Weights of a small autoregressive pixel model: activation relu.
Rows from block 3 of a small autoregressive pixel model, named by matrix and row number. Rows with one number belong to one neuron. Each number is 128 + 32 x the weight over its row's rms, rounded and kept within 0 to 255. All counts start at 0. Numbers have three digits each. After the name is the row's rms in percent of the matrix's.
After each neuron's rows are labels from the 100 images, of 14976, where the neuron reaches its highest value: "strongest on" is what is common among them. Only what is clearly more common there than usual is listed. The data: retinal OCT scans (Kermany 2017).
# fc1: MLP up (model.blocks.3.mlp.fc1.weight, 768x384), inputs 0-191
# fc2: MLP down (model.blocks.3.mlp.fc2.weight, 384x768, transposed), outputs 0-191

fc1.104 093:080100111134125090163119167082138071125089122142122134117240125160141109131196166122077109142123101119107085121141092119138140135097158171062129165069105108133073080146083195116128126188137100141171092175087189138153096117097119098224121165112155146114151131122143118153093105143149133113110090103119164099077087097104124099065105113064102155198157102126112148105164122137149133120134102157129106098105165110151134128106162140112194119143101144138142111093144107152091062084154132119092128147190071108153179128121096149160119172102121102147109070163103144106139154110129126132
fc2.104 093:130140115113093136112122095163110126169135162122137129119121215088104110174134184099140217124080175129214117131124133142119160106086115121093132098146152149132130144135145142126048131135080123134082194152200106102112123105172119130163161184115102112120153164144150127117085164174113123126116093090154130133080112132096121132170125110196170133102164130169195105164073100121136118135170124108162113086070131123146136171165099091122124138124133076091178174116104102128164174157097164128178119092134132077107140165101114134102149167154078186146110143130144120082112148120116121116
strongest on: finding: diabetic macular edema

fc1.460 106:191079162148097138137115087170108119096095088140120187163176125092101116079119163133123153154155123069136087168097094077112120167103147128113118164091122116163137091126109119125151135149160119095157104154122101152164170145144200099138138175137090165132096157096090131138077107136099110123128150128102134133094088164106130135147197135144163089128142206107105172133161117130148153134121046096142118102163091151081101124094144125088104078140139142114146117192143132140146088092148158107080087081113094053148171136160135119128124218204152096143159135179092118134098064174155114139
fc2.460 107:086133107141118148093131196077176145174124089100124072156080086156147074157185145101135108094155054098101170103108165093151094082148168147101114101099165177129077122100123160107167156056075164140134123085097148128147107160124131142150105158101160133065103086110132130146133101158108135091150186106154146146142185114111080102085142104087131130171160130125102136107163099142122128198106132121075133102125145100129134095207089091146131068121100154177074075052111083161120110079085152125162140157130174095194117096131090147141094156156069119136082127093120119143137055127109134148
strongest on: finding: diabetic macular edema

fc1.233 101:098127135134102190153118059087127104121106110110139050122100119160161073116082165146184100120060155070147118126135101090098121153099169184106174167102145133200125075131161193110129080152131165190115131077154156082121118123073111144099157144182117127151139088167119125155172115085066121151139066163097166085161092105090115170113095090095123125134178077170129133127135123162078184174113122115157111111131156090137132137133159084020185071098102103123148087116124152165146143116159162091175133127094157146142139120164145123164138129101144153144160088120123135163119151104114111115
fc2.233 097:155084182088181080103154153177108154151184112122158160189145096134132162148110089134081086131125128163095096185125131145148127128149105140120101156145061100108121150075132083098158156152162098043149162133171048158158109151117139099116103065130098094126182152118166139122045153166146117094097157159110122122102104115101124111133153123184117108158083132098134123179122147129153103108112116074156102139174109138161112131123108171158114174165125090118114145154116120039150125131088124167096124089236120103109197168080160177098142115146110088121136182148091171115119098199159150170
strongest on: finding: diabetic macular edema

fc1.161 108:079129138164158171104137149097152120130098115100115086133054133158156143122155118198141156079134095077134175121102140123107081139163119143141190127144092129170118151106152099117104165148120202155124092111157079132140130064109116149088149087148063080174104061055125151141054148151166083167109082149157122144115126101141135131110108099133121124093144140152108187114126145134155188194118141126199040101154138149130127116153099134123118086053077124112165152135164071054119178125129136119139129134087143139153108106177174085134083141116161142150115064231097120166185121110127138132
fc2.161 108:178113110116102127132074087108142193091140138097156137137160185089112094100085159061152138149151123174057121096161067111094139141121090145091140170093147099093092117141094115153143116136110096099073165165124141102050108144165075160206181129191147147070145189111145123140170108153159166078164122097160117186093138120129138135172112176113100136043138109151127100198137123165120136143138142093140149179097103062125129158145128103119103165110182123161155119157119171156142093086088157117132128144158186169138072092154092112122145148106130090144193167144120124081105099178161118147
strongest on: finding: choroidal neovascularization

fc1.500 107:127134093101136131174122172101144118081132113186146152164213176091070073143092159123183132108113105128156123130070127106067044138176145149119201103075094130090145128136159151144157117149122192121116092121136123141144119146059147152054137093151149184076108182116135112193132166125127188145137054076140203158053114109149139099120084082078123118110110139163098117104156093131146157090168127204110162122031122132103096113143169083184167171139088109101059178079107094080110127135143175126167151111124123089100153148110127106145126140110165152115070117122136106123099085082171141147
fc2.500 114:092148161077132148082134176074127116177118074142128096143113151127164151095135188077172103093143102108113123118125145109106132126126146173183152102129166137100092176114160127116132118083132124111137111109116046128094099142119086092146144067142131110115136121179105154185077093154103163174130127148089111112122202109114139083133111186073174134118136125140088081154117174090160166184055057084166077079189158125131116108212054130127090113145100141166219124098110174127144114113145176108121095185180117104132105101151090140174159092132140068127152073163093128141144090196106156145
strongest on: finding: choroidal neovascularization

fc1.577 113:070108113113133152176136169076096120115095158118151177175183158066134092139092122184181107116091088100132094144116094110117093147165129178112160145128057116078097176155156109117145119136148129179123098080154073132184156105060220149076132085127137120121129140155106153163069116088143152148136079111102160098089113104108169104132135067139115130108130133208097157119158153153122157202144098161119067118089096125114120106119113098139144156147085138121079097111131107064139077113144130123101113129066140149142118095101114199101128149121151135142118148118151101122114075092166114143
fc2.577 123:113140112105060114131129063135101142144191133095112135132157094085162088146150130094128108120151105169052169146119132122136131104100070106149124137102092160116151108152148125134123145083131141168151120149205124115049137089141080170152152144172157099148148109126127105086122123104136130130088152119232168104098092182131124151159157137130098131111127069057126103132144166169101116149179132093165168126143096101126128120194140123160114104138187115143147104154160191179134104150107162138054164152135114161022136143136133135191133116160124149119147085163153119072055103118071122173
strongest on: finding: choroidal neovascularization

fc1.256 106:179094143110079080209083151177145108117118132133143168204199131111076148087091053112136139119071159157106132118104137114111114142095127128069141127111087104156102139058111129097096122142113121095143173135134089089125148092151164134125188163173143119129149186171126124135165122048112137152132146091093144152148154101199143174165167130078125127129127168123144146140112101132103118067139085096115134110108101096154173123105143139111118147132160137155119141130067127144148089084148125108154144118146160174183083149109077161105153119097126162102151191075132107104057107127159136169
fc2.256 112:182142108111123078135119088113141120101165113098190184080074128105125077174073165083131096147123140130155171144160113087112170175121134106077131106128127190090087150155093152117161114108198090083154190112148152136089128141165106139143142119179117166104156172135116149142081112133160111111182118140102168120149150144103147107134149129124107134123117148152095128210135091136105118115109140087131164158141124093130173183136120162117131149112164160156136032098103180146168099096133167116103161140177107161130063127133110173129173152137116117127222119145143137095091085129110149146
strongest on: finding: diabetic macular edema