{"model": "autoregressive pixel model", "train_examples": 98430, "vocab_size": 33, "width": 384, "activation": "relu", "drop_path": 0.15, "init": "xavier_uniform", "optimizer": "adam_atan2", "lr": 0.0014, "beta1": 0.9, "steps": 22200}
Rows from block 3 of a small autoregressive pixel model, named by matrix and row number. Rows with one number belong to one neuron. Each number is 50 + 15 x the weight over its row's rms, rounded and kept within 0 to 99. All counts start at 0.
After each neuron's rows are labels from the 100 images, of 14976, where the neuron reaches its highest value: "strongest on" is what is common among them. Only what is clearly more common there than usual is listed. The data: retinal OCT scans (Kermany 2017). In brackets: how many of the 100, against the usual share in percent.
# fc1: MLP up (model.blocks.3.mlp.fc1.weight, 768x384), inputs 192-383
# fc2: MLP down (model.blocks.3.mlp.fc2.weight, 384x768, transposed), outputs 192-383

fc1.577:51 52 84 67 57 23 47 43 56 49 75 27 47 44 26 32 69 34 46 78 39 40 45 60 36 53 49 38 54 44 53 54 40 16 64 46 59 46 63 15 46 45 47 54 53 30 43 67 64 65 47 73 61 45 65 73 66 40 57 55 48 52 44 71 27 82 15 58 34 70 52 28 80 42 62 65 60 49 48 48 25 53 60 55 65 55 67 26 38 51 24 49 51 36 64 50 38 43 58 22 36 75 26 44 77 35 46 25 31 60 84 26 53 73 39 45 58 43 34 79 58 25 27 82 43 55 74 37 53 24 63 90 37 33 50 50 55 85 62 68 55 42 65 64 30 40 46 55 41 62 48 60 52 62 44 49 38 50 55 51 43 61 70 72 58 47 43 40 63 66 59 57 63 46 31 31 50 34 63 45 19 65 49 38 56 78 36 51 59 64 68 56
fc2.577:30 51 41 51 42 53 48 25 70 60 72 70 78 38 61 25 60 24 59 35 24 69 44 27 46 53 62 70 61 59 60 82 87 61 62 46 64 35 69 36 66 51 48 59 47 55 50 55 45 75 50 42 40 64 49 35 43 45 50 60 61 60 48 55 63 65 54 52 36 59 37 33 57 47 57 44 48 36 38 18 60 58 45 45 49 67 70 41 47 45 47 59 19 44 45 55 30 45 54 80 57 39 38 54 56 52 48 26 26 40 84 44 63 48 45 37 30 71 33 52 62 32 34 45 31 55 72 67 52 69 93 72 50 54 60 43 50 63 57 31 39 42 40 71 29 48 51 33 22 51 71 31 37 40 31 52 48 43 55 25 38 50 51 73 28 91 33 45 83 62 25 62 57 40 82 53 67 31 55 43 42 41 77 53 53 40 62 22 18 42 42 59
strongest on: finding: choroidal neovascularization (96 vs 29.4)

fc1.642:50 63 34 20 57 60 72 54 48 52 47 47 49 74 27 30 60 42 59 62 74 77 52 72 53 45 36 39 56 59 44 47 40 41 45 37 56 55 49 33 79 69 36 53 73 66 19 53 51 44 36 74 42 67 42 66 64 45 67 60 38 78 65 44 37 56 59 51 50 62 37 44 45 27 43 58 25 51 53 36 38 67 66 52 78 59 54 45 65 62 43 11 99 40 69 46 52 68 46 45 66 55 54 49 77 52 58 50 53 70 29 64 40 61 40 57 42 46 38 48 46 43 55 51 36 58 32 83 50 33 32 47 57 69 39 38 35 43 43 43 65 57 51 37 62 51 46 47 51 36 30 43 35 77 73 55 52 42 62 52 52 11 64 43 60 46 63 59 63 42 61 44 61 80 31 57 27 69 48 42 53 56 45 53 54 61 36 54 26 53 50 33
fc2.642:31 74 27 40 52 54 31 80 65 44 62 26 75 13 50 61 42 28 73 43 56 46 70 37 40 60 63 30 76 84 59 61 31 52 60 82 41 60 22 33 53 62 39 52 60 60 60 69 61 77 46 55 51 36 42 44 70 50 46 56 71 31 57 44 54 49 52 41 54 45 48 30 56 53 62 39 59 76 44 41 62 78 56 69 48 67 60 46 40 58 71 60 33 41 42 53 33 51 83 59 09 61 21 34 59 71 63 47 46 41 45 47 59 55 47 51 34 42 59 43 23 63 60 67 56 61 44 55 46 54 43 34 27 75 39 34 46 55 65 44 67 31 46 53 68 48 58 25 37 48 54 36 27 50 67 37 48 34 52 62 58 53 37 46 28 83 36 53 46 54 56 61 33 70 49 41 63 67 44 39 36 51 48 29 33 34 22 26 48 55 51 65
strongest on: finding: normal (84 vs 51.6)

fc1.608:62 84 58 25 69 00 65 43 51 56 62 55 21 78 44 60 57 34 20 38 58 76 45 32 50 36 39 58 43 32 46 43 48 47 67 53 72 61 64 48 61 49 47 59 41 47 26 64 57 71 33 67 26 55 75 56 68 45 73 67 62 57 53 57 26 65 42 55 48 65 67 36 49 43 63 73 57 45 51 67 42 55 65 42 70 50 77 41 39 59 66 67 59 47 53 44 36 43 51 41 33 35 54 25 71 37 73 06 44 49 47 63 48 69 53 47 48 57 55 72 37 43 24 66 44 70 80 31 47 54 67 34 44 59 64 46 62 85 55 76 39 56 87 44 35 20 81 44 32 25 24 52 63 71 47 21 59 46 63 65 20 19 34 56 59 49 27 31 56 53 60 65 29 64 34 35 33 74 54 38 36 56 43 66 56 66 45 38 59 79 29 48
fc2.608:50 64 36 69 69 45 57 56 63 58 50 54 49 32 57 29 86 54 76 43 50 39 42 50 51 28 64 44 60 41 15 61 39 43 53 33 68 56 56 45 40 55 37 57 47 27 88 79 47 58 49 70 56 43 27 64 37 46 47 44 64 39 20 56 63 44 47 56 77 48 21 42 55 30 42 47 53 37 53 28 60 46 65 85 55 42 62 54 56 24 52 60 76 24 50 50 44 46 49 33 55 58 64 48 60 56 25 39 54 69 49 53 24 43 62 49 45 38 24 52 47 15 50 32 53 54 47 51 48 43 53 66 71 28 35 31 59 28 58 28 42 60 37 63 50 78 43 40 64 87 78 71 48 51 31 69 64 58 57 41 69 57 40 59 64 39 28 66 84 74 25 43 73 39 42 32 37 43 45 50 35 39 74 61 47 59 59 33 50 49 78 52
strongest on: finding: choroidal neovascularization (61 vs 29.4)

fc1.757:51 65 55 44 48 52 59 52 30 34 50 39 55 55 41 63 56 55 55 78 42 47 44 68 47 39 44 34 50 57 36 52 36 26 49 54 74 49 78 21 46 59 36 33 72 59 35 45 55 54 45 55 75 40 51 43 63 26 61 19 31 65 50 79 48 34 25 53 50 23 41 48 55 41 51 52 37 42 49 24 33 58 46 49 60 72 61 43 56 43 59 37 57 54 57 55 62 46 52 45 57 62 51 74 47 72 37 41 56 32 50 73 67 62 12 35 66 49 51 55 12 53 53 49 48 57 33 34 51 47 45 42 75 64 50 65 42 43 47 50 45 63 60 57 39 75 47 65 67 70 24 55 39 58 50 55 54 64 63 55 56 24 73 45 47 52 23 68 39 09 64 40 71 49 42 52 47 53 51 40 56 54 37 60 99 65 46 60 52 53 50 52
fc2.757:59 60 51 46 48 74 41 57 55 66 61 64 65 59 48 52 65 24 49 34 83 19 34 68 61 53 57 50 40 41 40 47 60 28 27 49 57 62 67 23 57 38 72 56 55 32 58 59 63 46 65 48 30 68 37 49 69 65 71 76 35 68 15 48 42 35 43 46 34 50 54 45 45 36 46 59 58 50 34 43 42 71 36 47 27 58 41 63 51 38 56 35 65 42 49 34 72 29 53 52 35 45 25 54 55 43 51 74 72 70 44 57 70 48 51 39 69 63 38 59 41 51 99 61 45 38 69 30 51 73 37 46 66 35 57 38 40 46 29 35 48 50 60 60 71 76 31 70 50 72 34 36 67 67 58 63 53 35 63 32 25 38 63 50 62 60 42 86 51 38 56 43 52 48 36 63 57 73 17 33 59 64 67 48 50 76 42 61 74 27 58 46
strongest on: finding: normal (96 vs 51.6)

fc1.525:80 49 55 88 30 21 62 38 29 43 43 43 14 28 07 61 63 67 75 84 47 38 40 77 47 37 46 47 46 35 29 51 23 00 46 61 65 38 70 53 51 25 46 48 67 70 41 59 49 53 53 47 57 70 59 67 47 46 34 54 47 55 23 63 54 49 57 58 65 40 52 17 65 62 46 40 52 13 64 54 52 57 09 33 51 53 56 42 51 29 38 48 59 57 54 63 40 52 55 63 33 51 36 36 58 59 27 43 68 56 49 40 36 61 46 54 46 23 30 55 41 46 33 59 35 50 51 43 42 32 69 69 22 27 31 65 44 55 17 66 47 57 53 73 32 42 37 48 45 35 68 30 48 73 55 73 53 71 39 18 84 56 54 58 40 24 30 28 54 60 40 43 59 37 37 49 53 44 53 50 24 52 46 39 69 84 49 51 35 76 69 50
fc2.525:27 51 48 66 00 54 41 25 62 50 46 56 51 36 29 76 50 71 39 62 53 23 55 64 41 52 86 61 60 34 73 89 68 48 41 70 72 46 80 34 64 37 61 38 66 54 37 60 40 40 43 44 62 24 49 65 39 55 48 40 36 30 61 33 54 45 35 54 50 42 28 49 63 71 52 68 40 51 40 27 51 40 33 67 44 53 60 51 53 49 27 62 79 69 73 48 67 45 51 58 33 48 41 54 45 64 43 74 25 58 54 46 50 79 48 24 32 60 46 52 75 74 56 69 53 72 52 65 70 55 60 58 42 39 50 52 42 54 23 71 62 50 50 45 27 52 65 34 44 38 36 54 36 73 70 26 17 45 58 48 67 62 65 79 48 59 44 40 72 62 46 70 59 61 32 56 62 35 44 60 41 42 26 54 46 68 38 42 27 58 56 80
strongest on: finding: choroidal neovascularization (77 vs 29.4)

fc1.29:39 57 42 71 49 45 54 37 32 22 63 43 41 31 56 58 72 48 61 46 58 34 52 66 29 56 68 45 36 77 42 43 49 69 61 67 46 28 80 35 24 44 44 26 83 70 28 66 38 27 44 59 73 54 63 30 58 50 43 16 40 72 53 37 51 31 66 33 39 26 58 53 21 21 63 51 40 44 51 74 47 62 64 49 51 25 49 40 32 44 54 56 56 58 42 61 58 42 48 35 32 26 46 38 46 67 50 67 79 62 62 56 38 39 35 50 65 36 63 58 31 71 39 35 30 30 56 55 47 41 36 65 14 15 29 82 40 51 40 46 60 79 51 46 82 52 60 47 48 46 45 51 42 64 54 53 44 57 33 39 44 71 66 46 96 56 52 74 58 65 64 24 60 63 31 38 46 66 65 53 61 40 75 66 57 50 47 52 64 63 63 30
fc2.29:48 55 24 47 50 63 54 14 35 39 58 55 52 50 36 85 50 63 37 56 53 79 54 47 50 79 62 72 56 44 47 54 67 59 62 79 49 26 38 54 74 56 41 52 28 37 38 52 58 63 64 38 30 41 45 45 36 36 32 50 51 44 87 36 50 38 66 42 56 31 36 62 37 75 67 19 43 34 57 33 62 32 53 46 55 42 49 73 47 49 73 47 54 47 34 46 52 57 73 58 69 39 89 45 58 67 36 69 37 49 52 47 48 43 24 14 25 76 42 44 62 66 46 38 61 36 51 56 47 70 56 44 62 75 54 67 54 47 51 42 14 57 56 58 56 53 49 71 32 69 43 38 43 57 62 35 52 64 58 36 65 17 29 45 47 87 39 49 45 41 47 28 60 68 65 41 67 19 61 45 53 51 58 45 56 52 62 43 52 67 47 67
strongest on: finding: drusen (33 vs 7.4)

fc1.753:46 89 49 64 31 50 66 14 19 57 45 56 36 46 41 56 38 41 61 49 88 51 76 26 52 47 85 62 61 59 39 47 37 23 73 56 82 38 55 46 60 49 34 48 39 34 62 68 51 79 52 54 47 49 49 55 65 23 35 20 55 46 59 34 86 37 89 58 59 69 47 38 38 80 45 54 48 60 52 49 52 50 16 61 48 38 87 43 49 44 49 26 94 45 38 38 42 66 64 65 67 59 61 52 48 47 52 40 42 37 66 67 67 86 45 49 52 53 23 60 65 61 58 63 39 46 51 45 63 40 67 49 48 68 39 53 81 52 34 75 40 57 64 72 22 38 28 63 59 38 64 51 65 63 60 51 39 56 73 70 41 62 44 31 42 45 45 37 44 41 43 58 34 37 81 40 52 29 54 46 24 63 29 61 69 60 41 62 32 46 40 72
fc2.753:60 37 64 31 41 52 35 82 66 53 52 56 57 62 48 46 45 51 41 62 41 74 33 44 55 41 60 69 62 69 50 39 51 51 33 36 36 60 43 95 69 57 67 50 59 53 50 17 43 53 49 46 42 61 62 45 48 55 40 50 52 66 36 64 19 50 59 32 49 58 52 50 49 29 50 47 32 43 43 51 30 38 39 49 45 40 36 40 68 50 81 50 08 26 58 58 38 53 39 48 79 33 23 34 20 64 32 53 31 45 38 72 85 12 38 40 61 45 45 61 41 49 35 33 54 28 66 45 47 61 37 59 32 64 46 43 53 57 62 37 52 56 41 31 44 33 74 56 36 66 47 47 45 42 58 44 54 40 25 25 45 43 45 46 50 45 41 49 56 36 80 39 66 33 46 68 23 32 40 66 73 56 57 44 62 37 60 69 52 52 32 23
strongest on: finding: diabetic macular edema (52 vs 11.7)

fc1.648:39 44 89 44 83 32 63 18 38 37 57 56 30 41 52 65 50 60 26 57 41 56 33 59 29 21 52 39 34 33 44 41 19 74 70 64 45 61 86 51 23 62 54 34 28 69 45 58 56 10 31 19 46 18 40 52 52 27 59 32 57 52 49 59 46 77 34 54 42 35 49 32 41 30 52 74 42 69 58 40 19 46 42 13 49 31 60 26 50 45 45 69 47 45 46 76 78 49 42 62 46 57 89 37 55 52 87 53 33 55 43 40 41 47 51 49 38 37 51 70 40 42 38 48 70 66 59 37 53 39 64 33 36 48 49 51 33 39 49 68 67 56 43 50 53 70 72 41 55 34 53 64 49 87 39 43 40 77 51 52 27 37 25 86 75 37 38 49 46 49 59 44 28 84 47 38 58 70 53 60 27 79 47 58 28 67 52 60 70 54 58 39
fc2.648:72 49 28 36 29 48 40 67 56 56 62 52 44 16 36 52 73 58 67 46 34 33 50 68 43 31 54 66 41 56 69 64 82 44 49 63 43 42 36 21 31 55 69 64 44 55 62 55 53 51 57 52 92 53 68 40 61 47 48 51 41 74 49 88 34 48 43 49 44 36 68 54 49 51 53 34 51 68 41 82 81 62 51 62 43 74 52 39 52 74 65 43 37 59 35 58 26 46 66 23 64 64 19 41 42 40 34 37 17 32 28 50 58 55 47 39 46 38 65 56 41 62 27 27 19 32 43 33 58 56 30 33 08 37 68 65 68 42 39 32 78 33 63 53 59 51 39 70 57 36 63 58 63 59 73 58 34 47 24 40 61 27 43 52 62 42 50 62 65 48 68 29 69 33 38 43 34 47 57 44 72 38 62 64 46 35 34 19 38 35 65 33
strongest on: finding: normal (81 vs 51.6)

fc1.326:71 42 73 32 72 35 62 64 64 28 51 40 55 68 39 17 60 26 57 37 29 57 60 48 46 43 48 30 39 48 29 49 34 71 39 60 58 42 69 33 26 38 54 26 42 58 54 44 71 38 53 55 55 67 65 43 69 06 78 55 42 52 64 58 40 59 55 32 56 36 47 60 55 38 36 56 42 61 48 35 36 79 34 53 35 53 68 80 48 23 56 42 51 43 47 80 46 42 39 53 27 74 73 31 38 45 60 18 60 36 50 55 36 58 67 51 46 73 59 52 52 45 47 72 77 67 71 69 35 34 69 40 35 66 32 74 61 57 31 63 42 52 56 48 61 23 68 64 15 59 60 51 60 56 49 24 61 44 41 39 28 31 39 58 63 46 29 33 45 54 59 50 55 31 57 11 35 71 50 62 40 28 45 77 55 61 85 35 35 41 25 38
fc2.326:51 22 26 66 23 46 45 66 50 37 42 52 69 61 48 63 58 63 43 60 72 48 54 72 45 60 53 55 66 67 81 62 39 52 39 35 46 40 34 48 45 24 60 75 59 66 29 55 72 28 80 48 43 46 50 48 43 10 60 44 46 42 40 65 80 56 42 59 57 49 65 62 53 53 39 22 62 77 35 60 68 63 35 68 30 76 41 46 47 67 70 52 53 61 59 87 43 47 49 26 54 30 38 49 19 43 65 50 11 34 40 65 63 58 58 81 49 18 51 50 67 60 28 56 12 25 27 29 54 63 42 57 47 48 74 56 45 39 39 27 65 67 56 57 50 68 24 57 91 23 38 44 64 70 50 80 39 54 62 34 62 64 62 44 51 49 66 54 39 68 57 39 75 62 49 25 65 33 47 52 65 47 47 38 80 39 50 44 29 25 70 54
strongest on: finding: normal (82 vs 51.6)

fc1.63:43 74 73 53 78 13 50 30 70 46 82 51 42 49 23 25 49 50 60 61 35 25 39 67 56 48 29 46 62 55 52 26 29 54 59 52 66 36 33 31 24 51 35 64 38 31 57 86 81 72 58 57 46 40 87 81 63 46 57 63 52 56 48 76 33 56 32 61 50 80 45 28 75 28 64 57 60 45 49 42 28 26 57 37 63 37 78 59 38 49 25 70 42 45 53 64 55 38 34 23 55 63 46 48 66 34 62 37 29 78 63 41 64 50 30 31 62 57 62 60 56 25 47 67 71 51 83 33 50 23 51 59 38 37 49 35 55 84 53 80 43 43 86 55 23 47 66 46 33 59 30 63 52 58 42 34 53 49 42 61 37 28 31 54 58 54 32 58 77 58 52 38 36 69 45 44 37 36 58 37 06 51 60 46 58 70 32 56 51 58 51 50
fc2.63:41 48 35 56 56 56 67 37 30 58 77 67 47 29 41 23 52 36 54 51 54 64 38 26 58 65 72 75 41 42 17 82 73 50 47 47 52 40 65 47 63 65 53 58 62 50 53 48 57 69 75 53 38 39 41 33 39 44 49 55 29 61 43 52 46 46 64 30 67 50 26 30 49 31 46 59 53 35 36 53 62 45 29 67 59 71 63 50 59 23 45 54 23 52 61 61 37 39 64 55 48 32 45 50 58 50 43 40 50 40 61 58 46 33 43 41 44 59 10 49 71 43 70 51 45 49 56 53 58 67 85 80 53 26 60 46 55 25 52 38 56 43 40 64 61 48 54 27 34 53 89 48 47 54 24 33 48 67 57 39 36 40 61 68 31 76 25 38 76 77 21 76 67 46 64 58 46 28 47 47 38 58 82 57 45 73 40 25 29 41 70 56
strongest on: finding: choroidal neovascularization (88 vs 29.4)

fc1.313:70 54 60 66 58 43 48 59 48 61 58 85 37 62 38 52 51 63 50 36 72 61 56 41 49 55 48 53 40 55 45 22 48 29 49 50 71 47 51 41 41 76 56 63 62 77 36 64 67 61 46 35 76 62 39 59 64 54 56 31 46 59 40 56 42 59 26 53 70 78 75 35 72 32 55 60 55 57 53 35 54 38 57 43 42 45 41 25 45 46 60 42 70 47 51 44 70 58 28 21 54 36 43 75 44 41 50 53 49 80 40 59 47 54 42 75 64 51 68 52 28 62 48 40 59 78 50 64 42 46 31 39 74 41 64 33 72 31 29 58 30 67 82 60 20 66 60 53 62 48 31 48 58 32 47 43 41 44 62 79 47 50 78 34 34 43 43 31 55 47 62 51 48 31 47 55 49 53 54 38 51 65 28 69 65 52 44 49 52 43 52 28
fc2.313:55 47 59 23 49 50 29 49 68 60 63 65 32 27 30 54 47 36 69 43 48 61 45 29 40 54 65 52 80 68 76 47 62 52 51 84 59 37 19 34 50 27 56 62 60 79 48 59 60 59 35 52 70 51 73 47 64 57 48 73 67 33 68 30 33 60 60 40 33 38 47 52 56 47 35 68 59 63 43 33 57 60 26 32 39 73 50 55 72 46 64 34 49 59 46 48 47 48 63 75 69 57 62 53 42 44 74 24 46 28 55 47 72 47 81 80 29 60 77 61 41 54 76 39 53 54 46 67 42 52 57 47 25 62 66 63 56 61 47 48 53 47 52 42 33 26 71 53 56 46 40 35 57 61 53 36 31 27 50 43 27 58 35 51 33 61 51 29 61 78 36 54 47 44 67 50 46 45 43 59 59 51 80 44 48 55 55 16 45 26 32 71
strongest on: finding: normal (80 vs 51.6)

fc1.77:55 57 43 06 50 23 44 59 29 48 72 77 48 51 57 56 61 56 43 71 43 37 39 20 27 37 57 70 27 71 20 56 28 60 62 67 61 74 43 44 63 70 45 44 39 42 51 50 58 44 34 77 45 41 57 53 45 45 38 49 45 64 66 26 62 47 64 47 32 27 31 30 59 44 57 72 53 44 35 28 41 57 58 45 66 53 55 56 49 50 49 78 29 35 77 53 71 46 40 63 24 46 57 57 70 33 38 63 60 23 44 51 63 52 46 44 56 74 57 66 62 33 27 44 49 64 42 57 56 80 43 66 52 71 52 51 59 74 43 53 77 61 59 37 45 34 57 40 41 27 21 44 55 61 50 15 47 63 27 31 46 50 14 31 53 57 48 25 65 45 58 50 60 49 48 43 39 56 52 39 48 41 64 56 62 56 36 35 42 69 31 50
fc2.77:62 46 50 74 93 42 50 70 64 52 19 41 48 57 43 39 43 63 57 36 63 45 65 45 60 47 26 37 60 38 36 71 54 24 41 36 51 43 41 48 17 56 52 53 24 24 54 95 45 47 66 56 77 51 18 86 57 53 48 52 62 10 59 64 56 53 47 83 60 78 55 43 52 53 51 41 74 58 56 45 52 58 68 71 44 43 42 58 43 31 56 59 63 29 38 46 49 41 72 27 44 57 44 36 60 47 46 51 56 72 45 43 24 73 83 57 38 68 51 60 30 36 48 33 50 65 49 57 50 31 55 61 61 53 30 39 47 63 38 61 32 72 69 39 50 53 13 45 66 71 57 57 59 22 29 54 57 49 72 84 75 43 65 52 37 61 22 52 77 45 30 45 62 28 61 47 18 52 45 51 36 43 62 49 56 63 45 43 66 47 52 46
strongest on: finding: normal (81 vs 51.6)

fc1.395:22 53 37 61 55 48 47 33 29 48 37 47 50 32 29 51 44 74 72 72 34 35 17 59 19 44 63 70 45 57 29 49 36 57 59 84 63 43 71 46 71 50 30 43 48 71 37 57 47 51 55 50 69 65 72 40 47 38 56 21 30 58 64 72 54 24 62 45 45 43 61 69 33 49 47 26 45 36 62 44 50 72 61 58 61 62 29 55 54 25 53 47 54 54 75 54 49 52 44 58 39 55 24 40 61 73 18 46 67 56 86 37 61 48 33 21 72 34 22 58 51 46 52 70 59 67 46 42 33 19 27 73 44 31 28 44 41 40 36 47 66 64 41 55 60 57 75 68 42 62 37 39 38 30 79 18 41 78 42 90 68 51 57 42 42 53 44 49 77 23 53 64 59 50 50 54 33 62 54 45 43 65 64 45 47 57 19 53 40 79 67 37
fc2.395:46 52 50 46 36 54 77 45 35 70 52 35 58 61 69 42 56 64 32 48 44 29 76 53 51 52 53 39 60 73 60 57 45 75 61 10 62 55 38 69 42 43 43 50 55 71 36 57 47 63 61 61 45 73 45 31 66 45 63 44 49 54 25 61 38 35 63 56 15 60 53 80 42 20 55 34 58 38 56 43 40 68 66 42 47 60 71 45 41 67 51 61 50 42 41 53 41 50 43 53 36 88 84 58 49 17 67 46 17 39 20 65 35 44 67 48 51 50 64 60 53 47 36 52 40 45 68 68 44 68 29 16 54 63 55 51 55 36 50 47 08 42 46 74 59 56 64 66 54 54 38 57 54 65 32 67 68 56 55 28 68 27 60 74 24 72 26 32 25 51 50 13 63 79 40 38 54 30 47 52 71 55 52 58 53 43 29 39 44 60 51 80
strongest on: finding: choroidal neovascularization (81 vs 29.4)

fc1.663:48 57 30 30 31 48 47 68 33 49 82 73 57 31 31 46 38 62 44 54 71 64 41 29 60 37 57 76 13 49 56 54 68 43 44 74 63 33 55 49 52 49 44 51 74 55 29 56 33 63 50 45 52 78 42 63 27 55 43 43 49 42 70 54 60 66 63 53 42 42 48 36 35 55 52 69 56 60 37 65 50 62 16 55 50 44 38 72 48 34 42 33 83 51 61 78 46 43 28 42 28 31 43 56 47 63 25 66 45 57 27 41 47 59 22 61 51 50 21 40 68 53 31 42 46 64 42 69 78 71 65 65 56 50 50 34 59 57 48 46 29 81 45 50 54 71 59 59 66 17 42 33 46 69 54 18 33 44 69 66 47 69 56 52 83 49 45 57 40 70 64 40 22 33 58 51 48 25 67 56 59 27 56 55 78 54 35 51 69 79 53 38
fc2.663:56 48 57 61 40 54 56 55 65 44 33 62 31 59 63 53 57 13 75 65 40 56 71 32 55 56 29 41 28 17 53 27 33 36 53 21 63 71 57 43 48 50 47 46 56 47 63 54 56 50 49 47 54 41 46 44 75 44 50 31 58 45 35 49 50 23 42 47 49 42 11 22 76 43 54 29 61 54 74 34 53 76 70 44 47 46 66 57 54 57 37 48 50 57 64 41 49 45 44 42 72 81 62 51 45 53 62 25 41 30 53 60 23 63 49 60 45 37 40 50 56 43 49 49 55 56 61 73 55 50 90 46 55 50 53 31 52 61 36 66 45 27 61 35 62 71 55 64 49 70 42 64 71 37 36 71 84 58 40 34 73 14 56 59 62 35 46 33 85 51 28 56 87 47 48 43 41 61 47 51 67 39 39 73 44 61 48 86 37 62 36 32
strongest on: finding: diabetic macular edema (45 vs 11.7)